config.toml
encoder_arch = "transformer"
model = "encoder-decoder audio transcriber"
dataset = "short read English sentences (LibriTTS-R)"
train_examples = 26041
input = "waveform_16khz"
tokenizer = "word"
vocab_size = 5132
encoder_norm = "layernorm"
encoder_norm_position = "pre"
encoder_activation = "quick_gelu"
encoder_mlp_ratio = 2
encoder_head_dim = 32
encoder_fused_qkv = false
encoder_bias = "none"
encoder_qk_norm = true
encoder_parallel_block = false
encoder_inner_norm = false
encoder_moe = "top_k"
encoder_kv_group_size = 2
encoder_num_experts = 4
encoder_moe_every = 2
encoder_expert_mlp_ratio = 0.5
encoder_experts_per_token = 1
encoder_shared_expert = false
encoder_wave_strides = [5, 4, 4, 2]
encoder_subsampling = 4
encoder_layers = 6
encoder_width = 192
encoder_positions = "sincos"
fusion = "cross_attention"
label_smoothing = 0.05
decoder_width = 192
decoder_layers = 10
decoder_norm = "layernorm"
decoder_norm_position = "pre"
decoder_activation = "silu"
decoder_mlp_ratio = 4
decoder_head_dim = 32
decoder_fused_qkv = false
decoder_bias = "all"
decoder_qk_norm = false
decoder_parallel_block = false
decoder_inner_norm = false
decoder_drop_path = 0.1
decoder_positions = "learned"
decoder_cross_attention_every = 1
decoder_tie_embeddings = false
residual_init = "none"
optimizer = "soap"
beta2 = 0.95
learning_rate = 0.0026
beta1 = 0.9
shampoo_beta = 0.95
eps = 1e-08
precondition_frequency = 20
max_precond_dim = 512
one_sided = false
adamw_lr_other_params = 0.0028
max_grad_norm = 3.0
max_steps = 9100
batch_size = 256
epochs = 89.5
lr_schedule = "poly"
final_lr_fraction = 0.01
warmup_steps = 270
weight_decay = 0.07
adamw_weight_decay_other_params = 0
Rows from block 6 of the text decoder of a small encoder-decoder audio transcriber, named by matrix and row number. Rows with one number belong to one neuron. Each number is 128 + 32 x the weight over its row's rms, rounded and kept within 0 to 255. All counts start at 0. Numbers have three digits each. After the name is the row's rms in percent of the matrix's.
After each neuron's rows are labels from the 100 texts, of 14848, where the neuron reaches its highest value: "fires on" is the input token at the peak. Only what is clearly more common there than usual is listed. The data: short read English sentences (LibriTTS-R). In brackets: how many of the 100, against the usual share in percent.
# fc1: MLP up (decoder.blocks.6.mlp.fc1.weight, 768x192), inputs 96-191
# fc2: MLP down (decoder.blocks.6.mlp.fc2.weight, 192x768, transposed), outputs 96-191

fc1.664 095:083114094127114136147056217136144103144134161089137089080130128166160087118180154140096168109120108105104104122112117154118127120157200141137112169101143128177109070133229124148065112175155125126152122150083131194116111141142143134150092154149171152135130050124168113122083116095140105086
fc2.664 097:157093142117098086157110174081153053145127196143186093124134110159133148106062137111153088089115124070201113143192090129076116143104115124126097090104090116103103113143089089128176100083139110117091151173145133180123096057145066109174158154167132062156130164193135123106089084134109197167
fires on: "all" (20 vs 0.4); "is" (8 vs 1); "the" (8 vs 3.3); "a" (7 vs 1.4)

fc1.47 098:161148140105096113161144168125142124049157150098150075108093056171142113153137111175196127117157104138069119137115134117073138126127121055100203116099082076119095079133110120149191155123135085106132102113125100097180118139110158084199116088116130147109136115168098146132125106147124119087
fc2.47 102:186137096108118077105070100070109173120089123185124180102109119137102134128098108106120159138156150120118112035121168077177116086179151067128110149124204103139176147145068099079123202115085117189185075116171144113128098112080136139128094120123192173118154170109150085123162121177132163129
fires on: "she" (10 vs 0.7)

fc1.207 106:136112094103138186128135131140111106101174035184135125098151127141102147160183143117107142139067104079055098106082080158201081123103137084130146104115133158105155111101078082144090115103147121142148117143158080160121126196195123135120111167083110108090123095080148111140194109130081111112
fc2.207 103:092115131129155148163152136148161103150175077140123132095147113123118100097224111076189065149162126139049124164139167100166159159097132171168199117123128158175137087115127097158155171138160140101113118063136073127142132081131095158171096140064081114103112169162107100093119115110101181093
fires on: "how" (13 vs 0.2); "i" (12 vs 2.3)

fc1.327 094:162119140073116155138100134171101174146160133148118133188137165181099074180150123117120127137136081124123110126120081139144182044153087062094187143159052154120118101180181143084162136089149128156120113109137123081139168116141171129093122146122120110165169118132121127133112123098037165154
fc2.327 096:090152125141181147176135164069135087132110083176103113181117120126135142119151114165150163145075119107078167172097071106141168104096155168154118113165171082140163132132097132100099161106194147202113116109119112111106104149177119167183144180121124154103134197093098070117088133144132063098
fires on: "how" (19 vs 0.2); "be" (7 vs 0.5)

fc1.181 105:152101107142153165082131062117164150095147116171167117082099150118141153119144098079172121129081141089114159157101119169067116147119076089085151072119051180101127131142081136139160070109093110155138108102131132186108112158134096117166123138154164068116112098154094163087127116108114100122
fc2.181 091:155204116134111122113110137066136127099129133128178119101120171115110142104128105125192110121152124144127138145150103130096167116167137098177182086097166101103099086152183137140148108120121104108108153130175198104119108204183078155132104148138100144119102077132160096127137160131074101124
fires on: "and" (9 vs 1.2)

fc1.651 102:122119141126136076154146149083118153161054110119117095150154146108121141127110092144180107189077130125089144085134126105144094113132092080139086116162073146123094116106101151107100109115143126143136086095077144101099076122094102109127158101160148103102124125183151085078065118149161086111
fc2.651 088:121188071133122150134139103153107189147176173139169134149092134120104110105098217168108054120123128115145133053156103137106105108078091130148108085121137085167066175128140042093136104081120100106141148166075116151143149096089129100178123128074011157137146108149110140150101125159135072173
fires on: "<end>" (37 vs 11.4)

fc1.340 097:122081098153165127123127168163091167093149098072135160079126116143147131167111151185168131185142087148129175148164106105107104050132089157098112145075111170138114123103121125146086150089161094161087124168142082129131145180140117123190125099067128113162109167143100133179097184137107108091
fc2.340 100:069095136133148121111100149113120125126109139185138147151135105136127214128172116156183066088115127140092179141125104118177190101159118115137129124162164068145123091196130085138103079146098127147028114116172130112096083107162121112106082128139103123084128116179172141138148112108165136184
fires on: "in" (8 vs 0.8)

fc1.479 122:135134078098121099108121139129121111117165109097126053116154161116091115106129153099159158174071157140100091102152104103120118171074193112187128123134100104087107145117153094112106105094125145128064108109116081149094108046096136086149135162142145087167097169130143170174112148087162102147
fc2.479 152:100108076123143101091059133184180117123142170105107111153133132159139118112101197123215138101117177109134099112207109094103092157063181094221121159138156137136204130140135117106095138169128121102105162134109120156105151078103136085054134136121170105127190135128195164115123111110156060161
fires on: "in" (11 vs 0.8); "on" (9 vs 0.4); "of" (8 vs 1.2); "to" (8 vs 1.8)

fc1.625 102:193141166131083126188135055144086055117122155175135109092173091153094090145148100078120145079122094154086151153195124143176114124136106132092165125084084163115131126171159065146135187160058142139157079141127175085107086110087109138142160059068111110186155106136153115127123149132086108101
fc2.625 097:124106088163103151102120080184115158157138148136079149111155061167173114132139119135145150109108115135097118101133139127138125141185158063167127088088087163118112117144128113084123130088092134152152120096105116126128055155100124143141080085146080141134102149114135119107106108068122099066
fires on: "did" (18 vs 0.3); "am" (15 vs 0.2)

fc1.521 103:133152082112113068105153116136089153151117135106117138100178162137123144115148121140100120130099146094101145158105132093125125128114060044126129134111155132134128114107166208181106090099145082129166086155138163168089162152135132086045159176142105104106090168108151059114137117118093148089
fc2.521 095:108077169093121158079108104131169097153091103120135101147149167106128130126096151142177106096141130074139140116182125133078125097108180128119122044115090153111131123161171061196166125113092154128127142116125126129157099094049106094134054069196075110160213175103125150119119139113113151094
fires on: "in" (15 vs 0.8); "from" (7 vs 0.2); "for" (7 vs 0.5)

fc1.603 096:163128129045084129144121153161089064127098067123143128152098094122173109092172160080134092127154150129144132096093087153127106104148121118126108113155129069135081068055090092135102126104144069163139100122127091094200116117100058115136165101124126112144145099213141052077117097121153121076
fc2.603 076:145153101119150168102174059097138182114113154163141118101163157071141104118095150147181128111125142121138099132099119093119121128113123149140046113101137187134079078088126145131122125084160136085173086097110110075131102100221133106154114165074180089188079134162111159144109171132154104155
fires on: "they" (9 vs 0.4); "i" (8 vs 2.3)

fc1.448 106:136145121144133166111132138178130120166133100069135076139153120151111053141179134090099191071090169151122070140168154163113148145076110113155212184175109108145140122086189119107083080065156108128098114108157104133188078127135090078106118094121130079159144124073171119097092161085139085094
fc2.448 117:062123141136096098110129149193157100162049119089112130116162073109146117131138166100125143062133215132106174096142174155117107163106174134124163143150092178117146073137169108056132089150154117131115111127154128114105120118161126099108141121128135103152111061131152089118157125096155102090
fires on: "in" (8 vs 0.8)

fc1.518 100:068137102126116114040119130119093106157114153162114139115183161162059160151119075150087096118112132151168090078124072087084155129133118145059086138166129129158104109174086157186100087082134083146128124137033171150102157151134186132120145127139062137205139104149165133129126139089126054084
fc2.518 101:128159100141128151144170122154165115126159168207163083093077104120119106114149075136111101124140096149104091118143133095101208088151165109144088074120145100113131118150135123090165123170152060104183168136139106146122175157134149165142133133167103065142089137090152097140120168151092088138
fires on: "i" (19 vs 2.3); "that" (10 vs 0.8); "it" (8 vs 1.4)

fc1.68 095:125130094163079131114149137150158151177128172116136132122146102131158118159161098183144126159060112185118156134129171134160155123122121109116090135126124154133098146131152159139148163117110150131178135178111118183102147160133078074115077130091160174136111143139089157062090119229121092146
fc2.68 099:108130117088093113095092145145105113160135115140214147116090127099195167094138097096139105090139131167074086125140135128124134105122102086186109130184169076118142115132104110135139107144143119144089132137143092160139169063098110113069101134095152117114201159068136091147133107144116155122
fires on: "all" (9 vs 0.4); "it" (9 vs 1.4)

fc1.636 099:121127142134148105145129125166150112130143153111083127156137160094127074121143140157153147140145222157141112127135128151157120123163084144051148125161145093143166123098150148087163160151117156118122132123185129144136118157192110083131173130165101154155082148140146150140135161130126121173
fc2.636 104:121110153139108113121076166141085155106127144110096136081090145127107143093131168150147117173127112103153096094187112073124138126164099172095154163147157149103205100129090084136074149155094169045138164105140121100065099131214075121102071075112151095133144158116103112102108123177149176108
fires on: "in" (7 vs 0.8)

fc1.32 099:181103145122223156171070108145145156092125157093104146102173112164137077154139102133106142127113118173131121069112152106115100164149119086098113128125146159149122133155112146131148144136217121113131178160130077167075122129090140125202137128164131180127162096132154135156126153155089141167
fc2.32 109:143111108098181133155124189147139135066100124194107101133032107133118075184116116087138156163121120110168112068171117144160116068096153127169120050177162100115156160090103105152121058094109132166146131105162150169123147129142188127162119129121159118126149147137110119070119130149130171138
fires on: "she" (10 vs 0.7); "he" (8 vs 1.3); "yes" (7 vs 0.2); "'" (7 vs 0.9)

fc1.236 104:113092118177113084094133119096131110062124099114075117185054109157112127163063154113106127097119126131101056098132114158138096114103153090123096144164095139143099098144140143072153121135157135055128078098099084138085124108102149109137094081054097153165147144141114158088129119126094115058
fc2.236 091:066134094145141103092138104163130146137148118141114145187153160087145146127130111163142086124163104214105109159031184099093094100128154133109129155179153141104080078137153151149121126118151141102111106143115145117148147143117127144143156107119133092134170095094116147151156224154148136140
fires on: "i" (11 vs 2.3); "she" (8 vs 0.7); "he" (8 vs 1.3); "you" (7 vs 1.9)

fc1.261 096:122100120170141145143138172146151192168188098133110157156114093064115146191108137108115129118159153162149099126190154114128143096126119128148170145123118114137086147143162160093113133138171121107150126147094181088126166063161108131150115123224168111142195153118169167177105089077177174131
fc2.261 106:074094093129079108140150138093110174113108139106125092135112109109153120118159122110123089180078145131057086128159112227074175103135091098210075112125149067148140153147077130144162132136096114151117162066085147179132103147115139182157151151176140115156142084085113071117121131153066108188
fires on: "of" (11 vs 1.2); "in" (10 vs 0.8); "from" (7 vs 0.2)

fc1.410 114:130096103117099144154154145074152137088148150141106163161150119142122184113134086199162099125100131087074100206073162149190159107137109073108142084144117105149105145157157145166073140102050148101133141046126099140137206129134124164080099156123096133139137178064193205128147134080095103113
fc2.410 131:120067148167121097126091140104178076067095141121147120102130094165146139119153154183113150103078031135057102166141140169133120104158138080186166116121108080174208164223152095148127171136105090137160075116116106180130135145132142158119116119118120148117127132144132152115108123067156127130
fires on: "went" (10 vs 0.1); "go" (9 vs 0.2); "come" (7 vs 0.2)

fc1.716 099:050112123085142069168071158126139127157149052155156085114155112175128119157109152120129149147065074096153103160114097104157073139144162105177153104142164114093177073114121150155076116119123122123163134109177116148090117101131088129141132079161107108085135079176101131122078102072102095111
fc2.716 098:178115165159129148164130134164122039088093200104108136158083103135144131133115126118106099077092134059152097121158105182096145138106111135201165020152109123212130119067141141153174107088157151129099147182152119175128109069150128151154075115096126061094088113148110139147138138134150150090
fires on: "all" (18 vs 0.4); "was" (7 vs 1.1)

fc1.418 101:136135090094147111048082147123111119149167106131135092138121071141126133114141146113092105070118156155158073109149114098143120110126119077121076093155091080124159099079107182115070088134092099167094087169054050072123070119150111159131138174131100101065092104140124038089099144090146172135
fc2.418 083:071103156114167133150181090131041152126135159115095118156148162154101104144054186116097139143095093164108126187107163147136136113122148151145103177109111176044054113113177118182074131059121120123141104107105129119130164150073128154132132088102096139129150118079125087117117176107118077091
fires on: "they" (28 vs 0.4); "we" (11 vs 0.4); "there" (8 vs 0.3)

fc1.565 106:206137098145097147179136162093118168116120135123170119148145115084110086172075178137149139172174135120108053127152112106112091068072134106168148128098133127084132141146068174141097131138119064080107077065124129125183193182055151104160099129102125112110101143131117109133151153133161105113
fc2.565 130:136089173129129107109161133137072174112160162154169115181146123081120120121116184134117161162130121108110078116094064155126104127096144088128139153151128134123138173242081122169112143131123140117149120121139121131090139152000094082081091149119171114123141153135081144144128139118140122139
fires on: "<end>" (23 vs 11.4)

fc1.344 097:120117149105137103117127094114129113167126118143088125128139167073102122102121066122125147074175138158085153155157106077177087080113087123127126166119083163079058107153033166078154117111084116072114167083096140155117055140125114161132161128120176090155180158180082130082143095122120093115
fc2.344 102:178138110123153146151062141111156152200109101145167078133133145103153107166069147129109097128129102195124169079134156143138157130122145167104148094102057136134083214080102113121162177101159086153138122082066113160092145157163135112120119084120079115124191142123123095125161148094132081155
fires on: "the" (13 vs 3.3); "she" (11 vs 0.7); "he" (10 vs 1.3); "and" (7 vs 1.2)

fc1.117 097:109079157095135091147150126148090135111124156117065155088123077150105116082132138143196124118138165138105162111150091128120171152098124120063116106102158182101112136122102141109086122136182138141210057131179111103164125121099142173116175143168154180162114122151190088107147117118035082058
fc2.117 102:155134128114150177097096110069156181138049180078106131077113128120150138133108127100141121108192141085088117111161175114154151123121195041149119109078123153186152167186120170141094195161115102126132121141089090117129128120103147100051110080152156172135161099110138138078148109128132136144
fires on: "let" (10 vs 0.1); "she" (10 vs 0.7); "tell" (9 vs 0.1)

fc1.476 100:162128128133115127126095087175108114162149162136138089074131152128067065123149148129125152110139104086111142128100128174105044101163068093153133128135139064063134118124067121082093038131151159110139167136118071111144090140065065118147175113071144126158092086141155154111106161126102116070
fc2.476 086:099142118181155159164125088126113165182140145117141135137135152085132082105116121151165115134137149191101137111131159127115088144187073176125170131123109143172095103069171148113174073065080087070116062167109142108103169168153153155131102148118078107149127138140206085106102181063152070090
fires on: "did" (25 vs 0.3); "had" (7 vs 0.4); "do" (7 vs 0.5)

fc1.222 096:082108180080124161149115090171154135115151104105101126139077078113044123103105119129162105097184107112103057045093151101082104166125086128142146131129096114125121113160136119070091152137091156087166118163068080134132130179141147134114111112094102118125144125190121123129149166146115120058
fc2.222 091:135154168092182115097127149109173079126102158142107089146149133085102179104147077143099153099124116220170132138067138140079129116153113103141109107095164135112051130082176212083112082114121131093156086103154130125200141114134104147170147104129084129090103086158141099118139153171154116144
fires on: "i" (27 vs 2.3); "they" (12 vs 0.4)

fc1.94 095:161185109171173137114137159171171090136178146123094152199127115105139104204176166118152120188174194072145121135150141130087118126107180125164118125127079159167115177162167164165111135137113166079116130065215154158171140110126085108126160107144123119168080131095103154124171177161135146179
fc2.94 088:145097111141128137142148116140113191144142104138096076124163127151142150123090169106180174137140103129183182078133122126140112112162116085102175079164167099182164058166169144110164148150179126155120144131140138130123161146001128155093096156146221205125162112152142058113149136143135143106
fires on: "<end>" (37 vs 11.4)

fc1.644 095:100154098116162092142063137148103178108145095134100129074135151116102110135074111154139172084105134160081114202143104124108124101188127093096096143111112138129143173094117148147111122119177124083127162122086079148143141134128151099158136165162157125107170118153158085162148111170205076165
fc2.644 102:108149149113182070096084152143172188111144076067091124119140128069150144128125147138071138099151163095148083157125126116085144175082171094133121125105133107087157120117165095128152184167152094105141096111156105139180178176136119116083119131170108047125130155104094154116146142155161143168
fires on: "they" (13 vs 0.4); "there" (7 vs 0.3)

fc1.487 091:139142124081074167175122168132165196185133116131144140137057145129106100122075141170129162133118085096096085109052193133170126084160157095170121143122100168107088153141108147134142168131104200083130128078130073094188154117127169106133101098061145085135141145109126162109123122147158031139
fc2.487 094:119105092142120145109124077170119110140102087120102115166175153052123167113105199108129131143079099103120138132172095100167119117094147071150139165123124112104151110094118107159121093134122122130039157136158175199124097147033078155112151132160156148098138106151091133168176146141115166117
fires on: "all" (10 vs 0.4)

fc1.268 105:067096105098080100136123120107101120120110154152150141063168111180149136181145125062114120187063068105051113168180076115144131094125090111169095084097093123121111155099124126147117123096104149074111135126124227158120131111117114146129162115089135156170125099164089120127081160121127102088
fc2.268 113:058064137118075151115115128113087115160163145197112154096147081150159173172181070162161174089126141075095103123119152113139119162156089150196130077125117103143149149149072145150154157088115122160114162174131111145139067107106072127076127111143131118080148144128161109077083154122087181069
fires on: "all" (25 vs 0.4); "that" (7 vs 0.8)

fc1.667 097:208113114140183065185064165093119135189081153117119144120097146074082058094129083119135104130101119088102089054136135096144143102113123128077121107121099152116150200128115113161119133088160120162124097127176106172157166104122171148133137167093135140175144175141119149148161044140108081092
fc2.667 084:174100148077093174152097127133143138070078109123056146063123086137190116166123107129179097127136119121158126137162168140151193161158159082203121097144123121117117128123138073111142111160162193111118135069134104132122128144158100109124142151091143108158123085135146114102091075199111112114
fires on: "let" (14 vs 0.1); "to" (8 vs 1.8)

fc1.256 093:158077063128099117124107198125132078127143144138097158096120100059139120169162132104157133091180121089159127174124122097089114077134123079123136072161099150059140083076138111108131164144144105159143151130158096117111100088145105114132107049089121092153106176128197107106115131099136129108
fc2.256 072:112104150189180112111139033136133130075145092128173136134163198175121079094148134138103130162085115128117065112067146092131138147079114164131103130054146207103118118165161158100129069117135138131119113107142129156103106085110116122091192118116105186154096130092051142131089157157141118169
fires on: "did" (20 vs 0.3); "could" (16 vs 0.2); "would" (8 vs 0.2); "do" (7 vs 0.5)

fc1.735 098:103084122102173082080154154122098102121081084087086132104152157180096130190103118115186127132089069147069125100129106085169130085128110158115171146130089138135047128079140149161136122174110120141162108126106188139161125127110182103214159122129126138142119195158102121133110192123128111136
fc2.735 102:113104135122132080147136086043193113160117195125121198098093109100167126124130160109140057139088083150100130134120127128147144209085089180112091217158139148145067125103152157105147116115113088123083122100106160114106104170102097133185111093067120135149145080093148137148125106146164162121
fires on: "to" (8 vs 1.8)

fc1.541 094:088093147107144160170094129183110151141118128080128101153141112128164186141172157136090121102118135126072135113147145120135117134032138091146136097120131149123128063199093162095115169113119101143182110087127137110154111159138079122133055085163102140132100119089106138150135107126112086071
fc2.541 089:174108145156086129106132146119130074145107151129102108086175154121100130089109169127115125136092116086127102139107129145119105160135063125179128157091045152136133150085186156144145103066141121143127063168124075122116095054067154158118188155112085123108130188140181090072105087160059110149
fires on: "<end>" (50 vs 11.4)

fc1.475 096:149120104121099062101168147129162166127119138101127078148187123145128084155128112101106138137114143207198124196108092105197233144104143128138119140112141116109116092085139108153124137143145116167159111120139112132085181166167093117128059116158127121099083120114134132141166113100075089103
fc2.475 104:119129116125126119083149122072141145094087171090078104119090116100101080149128115169122177125139104108121219096152076112109115085098103084133165140127130079097130159142140104090118148135182113169118115118114142127093128104115187152112111128199122107100120075103194174135116080152161160144
fires on: "let" (9 vs 0.1)

fc1.260 090:136115132144142137083180117110100171179109075186089139190134113159090122130155102215083107127095093135122103125124095186124048109091119120152084116165075122097158144102130092140121129093228120154151124154107097113145154117095125079161136116175087155128102115123142065160150133155160099135
fc2.260 103:136115144151138126162149117119151092080105128172129193098121155131165109149068106131092165134116106148127074146154125114044116147136089103126211148123090126141138158090129108157190124129146142156087175120094101107090149155167098192212175177169104080080123076128189109148134142157160148117
fires on: "they" (15 vs 0.4); "to" (7 vs 1.8)

fc1.130 099:138147144111116121138090082085100112171148119137145181143075166084091155200094152106160133139103135171163133105127104153137140119089088113158080119168102129150109104097164170153128121125096184128127113059181160113126097174142118140115137137119171102122152158061160144115135109147153146154
fc2.130 104:149145149092117161074082154107141128119073143159124153144071090142144134157129119128107089156154082099088137091122147133126127124093143112116097075171179149111146134160115101107141119111112127082167102104210144103098131084098113119160112153109147134090158108128115088124139160117164213078
fires on: "i" (10 vs 2.3); "have" (8 vs 0.5); "you" (8 vs 1.9)

fc1.57 091:178174161128078148142101129186176150060129120139144173112120135118060096145119149093155169209119200198110095162165184153138108170124102120123120096177065119139119161117135147118181183135142130144109103143135105050101147192117116098099083131168166182109074135117158169175145168140111093077
fc2.57 100:163062099121152143097092071145149095133166177125157153029087128101158142077110157107155117144107129109128125178176132131123137146178180096107076158091159103099178101177134110078074115179085131075109162120162137189103148077107096215110173118147139139138127165139121156173105132170148120146
fires on: "and" (11 vs 1.2); "if" (10 vs 0.2)

fc1.392 091:164189131100127063069188095116163165133102166136116147164134139126117165098144090147177134072153174100164098110114154142105154113104097155111114118129076071111142186179094143081114102130139158144060095116129168130139106152143126112148146119111102125120112111137119071157082100147153125134
fc2.392 086:153065176160106089143058196200200140124181190048126147149112118150116138121113173122064145099115132126070113112089162131135064094138163076133119103179166174117104129102133145161082099068158119121159145123144085140172181129078182115129112141161162148146108144148164176120163142127120140109
fires on: "the" (13 vs 3.3)

fc1.402 100:182158111159194122106125205168122087090111125102114097153059103209141150136167112177098176095139159111082157090091131169183134122175130146133146098151127072146107134182156121168127110127172168124091132168163117079116168082095129171131109199122128089210144140116118102164179145087103150067
fc2.402 098:080090115121155142139064114159131179120089151106030101134129086117127084157072081135164123114151152091172162157161113084191109140181106139177152141143089116127173161062155154098170172182102107171151089134087131165138119150129126103086098078130125105088158169105172132157107125187116131119
fires on: "to" (17 vs 1.8)

fc1.465 099:140164182114053088157174111127092104111130120105122183117143094108109124112150127108181185141173127139138114181066115088112128099090164128156124151129046129097143117152189169136122117119103148141131127084184172128150137166089131168162167213173141069097113138166167109148135079101070074118
fc2.465 103:114134110089163070170166140112135162122100065081063098084099078090083125154149146117103136085118162068066127185155187118143141089130121148080123146181178120148172101177106150126112119170054131132129161137118122164116095142165073137155135101091107115102130129121129175099144140119182185162
fires on: "i" (9 vs 2.3); "they" (8 vs 0.4); "what" (7 vs 0.6)

fc1.258 098:142123153080167116072088136173171068155082128112152098157153162121124085138101159125104166113119128128142137168117131125176168190152134101119090122107172127124120133091146121121145154143124134137181193109125097144099145169131091095092064165111077120129115143138171101157123099159134097123
fc2.258 102:116091105174125103119119167121124110130112143094114146117120127144113179133100115113157134159151127153154073106143195061153059149098133157142106081139103112157157147165126126188049172172101096135173151118163075136094135058138156177147069154178192106117049146148100181150167125185091118147
fires on: "keep" (8 vs 0); "of" (7 vs 1.2)

fc1.458 099:110176096133139120088090142174126084144079136051176120109143072123100085132117134088131152077157109152129094142134093119149099174118090122166100171105124148100122151166160116185141121124148097139154129165112087059150127170128090154159112116142134164113149167141130118143113115138103089141
fc2.458 113:120074124097134064112076118172115101156139149171127155151115067142118116168109114094123115115138170084125117141114145083090125078099140122174135149134168109095109123188143072134110111135112123142167112172111104089092113053130159172043158108161098050063090153171157091035113128109176104152
fires on: "they" (13 vs 0.4)

fc1.144 095:096182120108159128114102094160152131139139125111145159149190090087089117099126129108128150136119191170074137096134152083080174153075128065135132082132121140091142125126164087139099122171066130115183145140110145155159140138106101131156055187102186124071098092120144086131105126106104097152
fc2.144 080:102129161087118071122159132146162114086112146149092120106074156102152126137145163170114125150142076074125092088147108141188087082177157188137113127116120122111118100195101161160103109125181150115129070136118106129090177105096107142144138110094060118154164165165124140064139177128155137114
fires on: "of" (7 vs 1.2); "and" (7 vs 1.2)

fc1.174 101:109135137153118161141171110162078086152111110112121124071125073123137131121164183155073134075063146129099086112123110116187099112176142125130160128116126137128153114146143158150073103149105140072088090101045084130122095139054148151096089103073139147155061101076137157114100150127097063144
fc2.174 091:148142050114126127121154129114103122149186123171100163179161130113069097094143137099187145137140148120133163209157150149130144150162114129138145156123100214134125054110118111124121095090100119142171162140155132116139127145103137148158109151141130139140113160132164199113165189130129150162
fires on: "did" (29 vs 0.3); "do" (11 vs 0.5); "could" (10 vs 0.2)

fc1.470 101:176115151097123115190124153149147120135172106116062097129156086142170200174146130183122171091121144147133146126219113183153206081063135125121071185064121143077097134074159157132117113133172148120098102147078125158175165122157146112114128078131059126177170159139073109123111163117134127131
fc2.470 103:130089083134136103123101158128103141156157132094033115109155100145137131155119120130092140179100076199164124085106141141150119131159135035135170142173140171142202130159149135125147129104094144150167137152105123162093113111071098164116106054137073137088076149120075092132159077123059180127
fires on: "to" (13 vs 1.8); "'" (8 vs 0.9); "you" (7 vs 1.9)

fc1.394 086:110118063104108147158077133097154121098170160076185172142103149144103175101150158109133111108135146167132097087098168125120113098091133136077055177164136128124116113107143131205096087139092189073084087166198159135102115132109152113116143125139074149172087130131158160096172162162142103098
fc2.394 081:129145149181128171136153123062140104141127160186172163156165194118132145168121098055130202060171135117146125135105188077148139133117128143148139129141125117139139119096147152140171101126133135133098139091116137052061106098203132154147184113164120137143095141118076101108082147169134149102
fires on: "in" (7 vs 0.8)

fc1.723 094:094139087103169132156092122151188147155128145092102082078139153098082184164124084111128158102161100148119198132086152103069128152085154130060102117095057136135087176180135125098108101158135118133133100115109133097089098175139116123152078173190096128191180011132137102119112101164123128119
fc2.723 090:155143151159130209136107183116161082149116127112106077135163199138102168185182141093098149081195129101077144152100127149085174144174127154146106068142094124112128151147156207156091045064105171124122148129153146102168114114162116140152119134131116071103178119130136134137185122092111123172
fires on: "i" (10 vs 2.3)

fc1.632 103:097102077127156168134158112113057164146149107083088122120126088092123139111131123116110119118143064104068100138099103189146132103061122130116156137156157127126038110186134139144187160128170146142143139122133131048141143142136089084174191113112124136095121100118098148138129090106043147107
fc2.632 102:133120125097158154079090149108148106191132140195136086142129071137108112160042145147104112065086133146105136135155120123131176104107065132166152110114166106172176084151148099146120124118163058125148181130156103150135162131168083162149142112205127152115149078148201111146075079158140142162
fires on: "she" (10 vs 0.7)

fc1.540 107:095140136124105134155072160124127115151105109147141092169105175112110172111092143104168168134121164132156124161172108169127110206100142060160132173055142125106114162121162166115133093096139138093161153049144147117166099123081137088123084126153137054111058155155147162129137115091116060142
fc2.540 102:120075067121138066138135150202180142178155169085157056158110128109119135097090117145163123176106107090181109069135101188166116147077178095147164119081142104118228121163126136112104139090135087127085128107126149110118140199093090135144137150179179144188119123107122135161138128129174095126
fires on: "<end>" (49 vs 11.4)

fc1.154 105:127152134065168079142144086174110097145175122130088173063093127120075079095122124121136122188187140120133146097107075182141114090147087127051098079202097134099091045112144128114117120087122162093098059130117142123077153105178085115101154123062126080068088146141115121131108119161139096041
fc2.154 101:074088115109098150158144117135130116217135149072115060172035069141117092118148103147119121187081051097115130075171138175149093094134133122101071187174089120186174129128056125082172089117113143132095132118181124123195156131143092116144133125129138103115134143084117116133136170111154093133
fires on: "how" (14 vs 0.2); "what" (7 vs 0.6)

fc1.307 096:152161171119171158123067129180104134093142115109141165105173131095098141112166172131130089118139080095172132099065132140086165078123185084118117080153103132103136109099108077155097130146139130125114079150120104152122115102166105137200131168170119111151124130101080128105177116145111083074
fc2.307 096:148155107109176147138117131125150135157106129163147144100089137117111083164162106111175089125129163115128098125092119156139112127116146142151200052103104097107142173116158135142165132121133147138094100105157150171107065116121047183203174137144118108091136144115090115144147200117119099098
fires on: "how" (12 vs 0.2); "i" (10 vs 2.3); "you" (8 vs 1.9)

fc1.451 109:104133115151192158124139155105124105112160095158121079162113091166114107111104121089130096182104057122128051051169095112138101128135144040132114112108147084110147068135054112055104136104152122152150085119116183062153096177097108128097112117128134129136100135134108090165107151114106124081
fc2.451 096:139129143071131091129106137158131101122155099137148157156125176081162094088061088181151064079160160172162163184123160127113112102115101154115121079123119201150111131159139165134126118180101166105136146112144131155117132126106134122132156147110118123147096191103167136129122135108153124161
fires on: "<end>" (29 vs 11.4); "said" (15 vs 0.7)

fc1.547 099:121100163051071105142152118082188149179220149179152172168148153117138101126133079128184105121146188180125174116103131141167123099114160130150122124147115114139148107104196139166186174097103125094142116104106151144077180090136108134122142106152073124212133171114193190128175185086129086094
fc2.547 099:099115139144159118136109121067160091084104145083125106125099077195144125081127139121135119171132060164109102142155072198093088109077125062109107105145119044086180131212105092087135151153091114136140163114171065146144113145130142115119102105124159118171122172136112117153135127158114129167
fires on: "went" (7 vs 0.1); "no" (7 vs 0.4)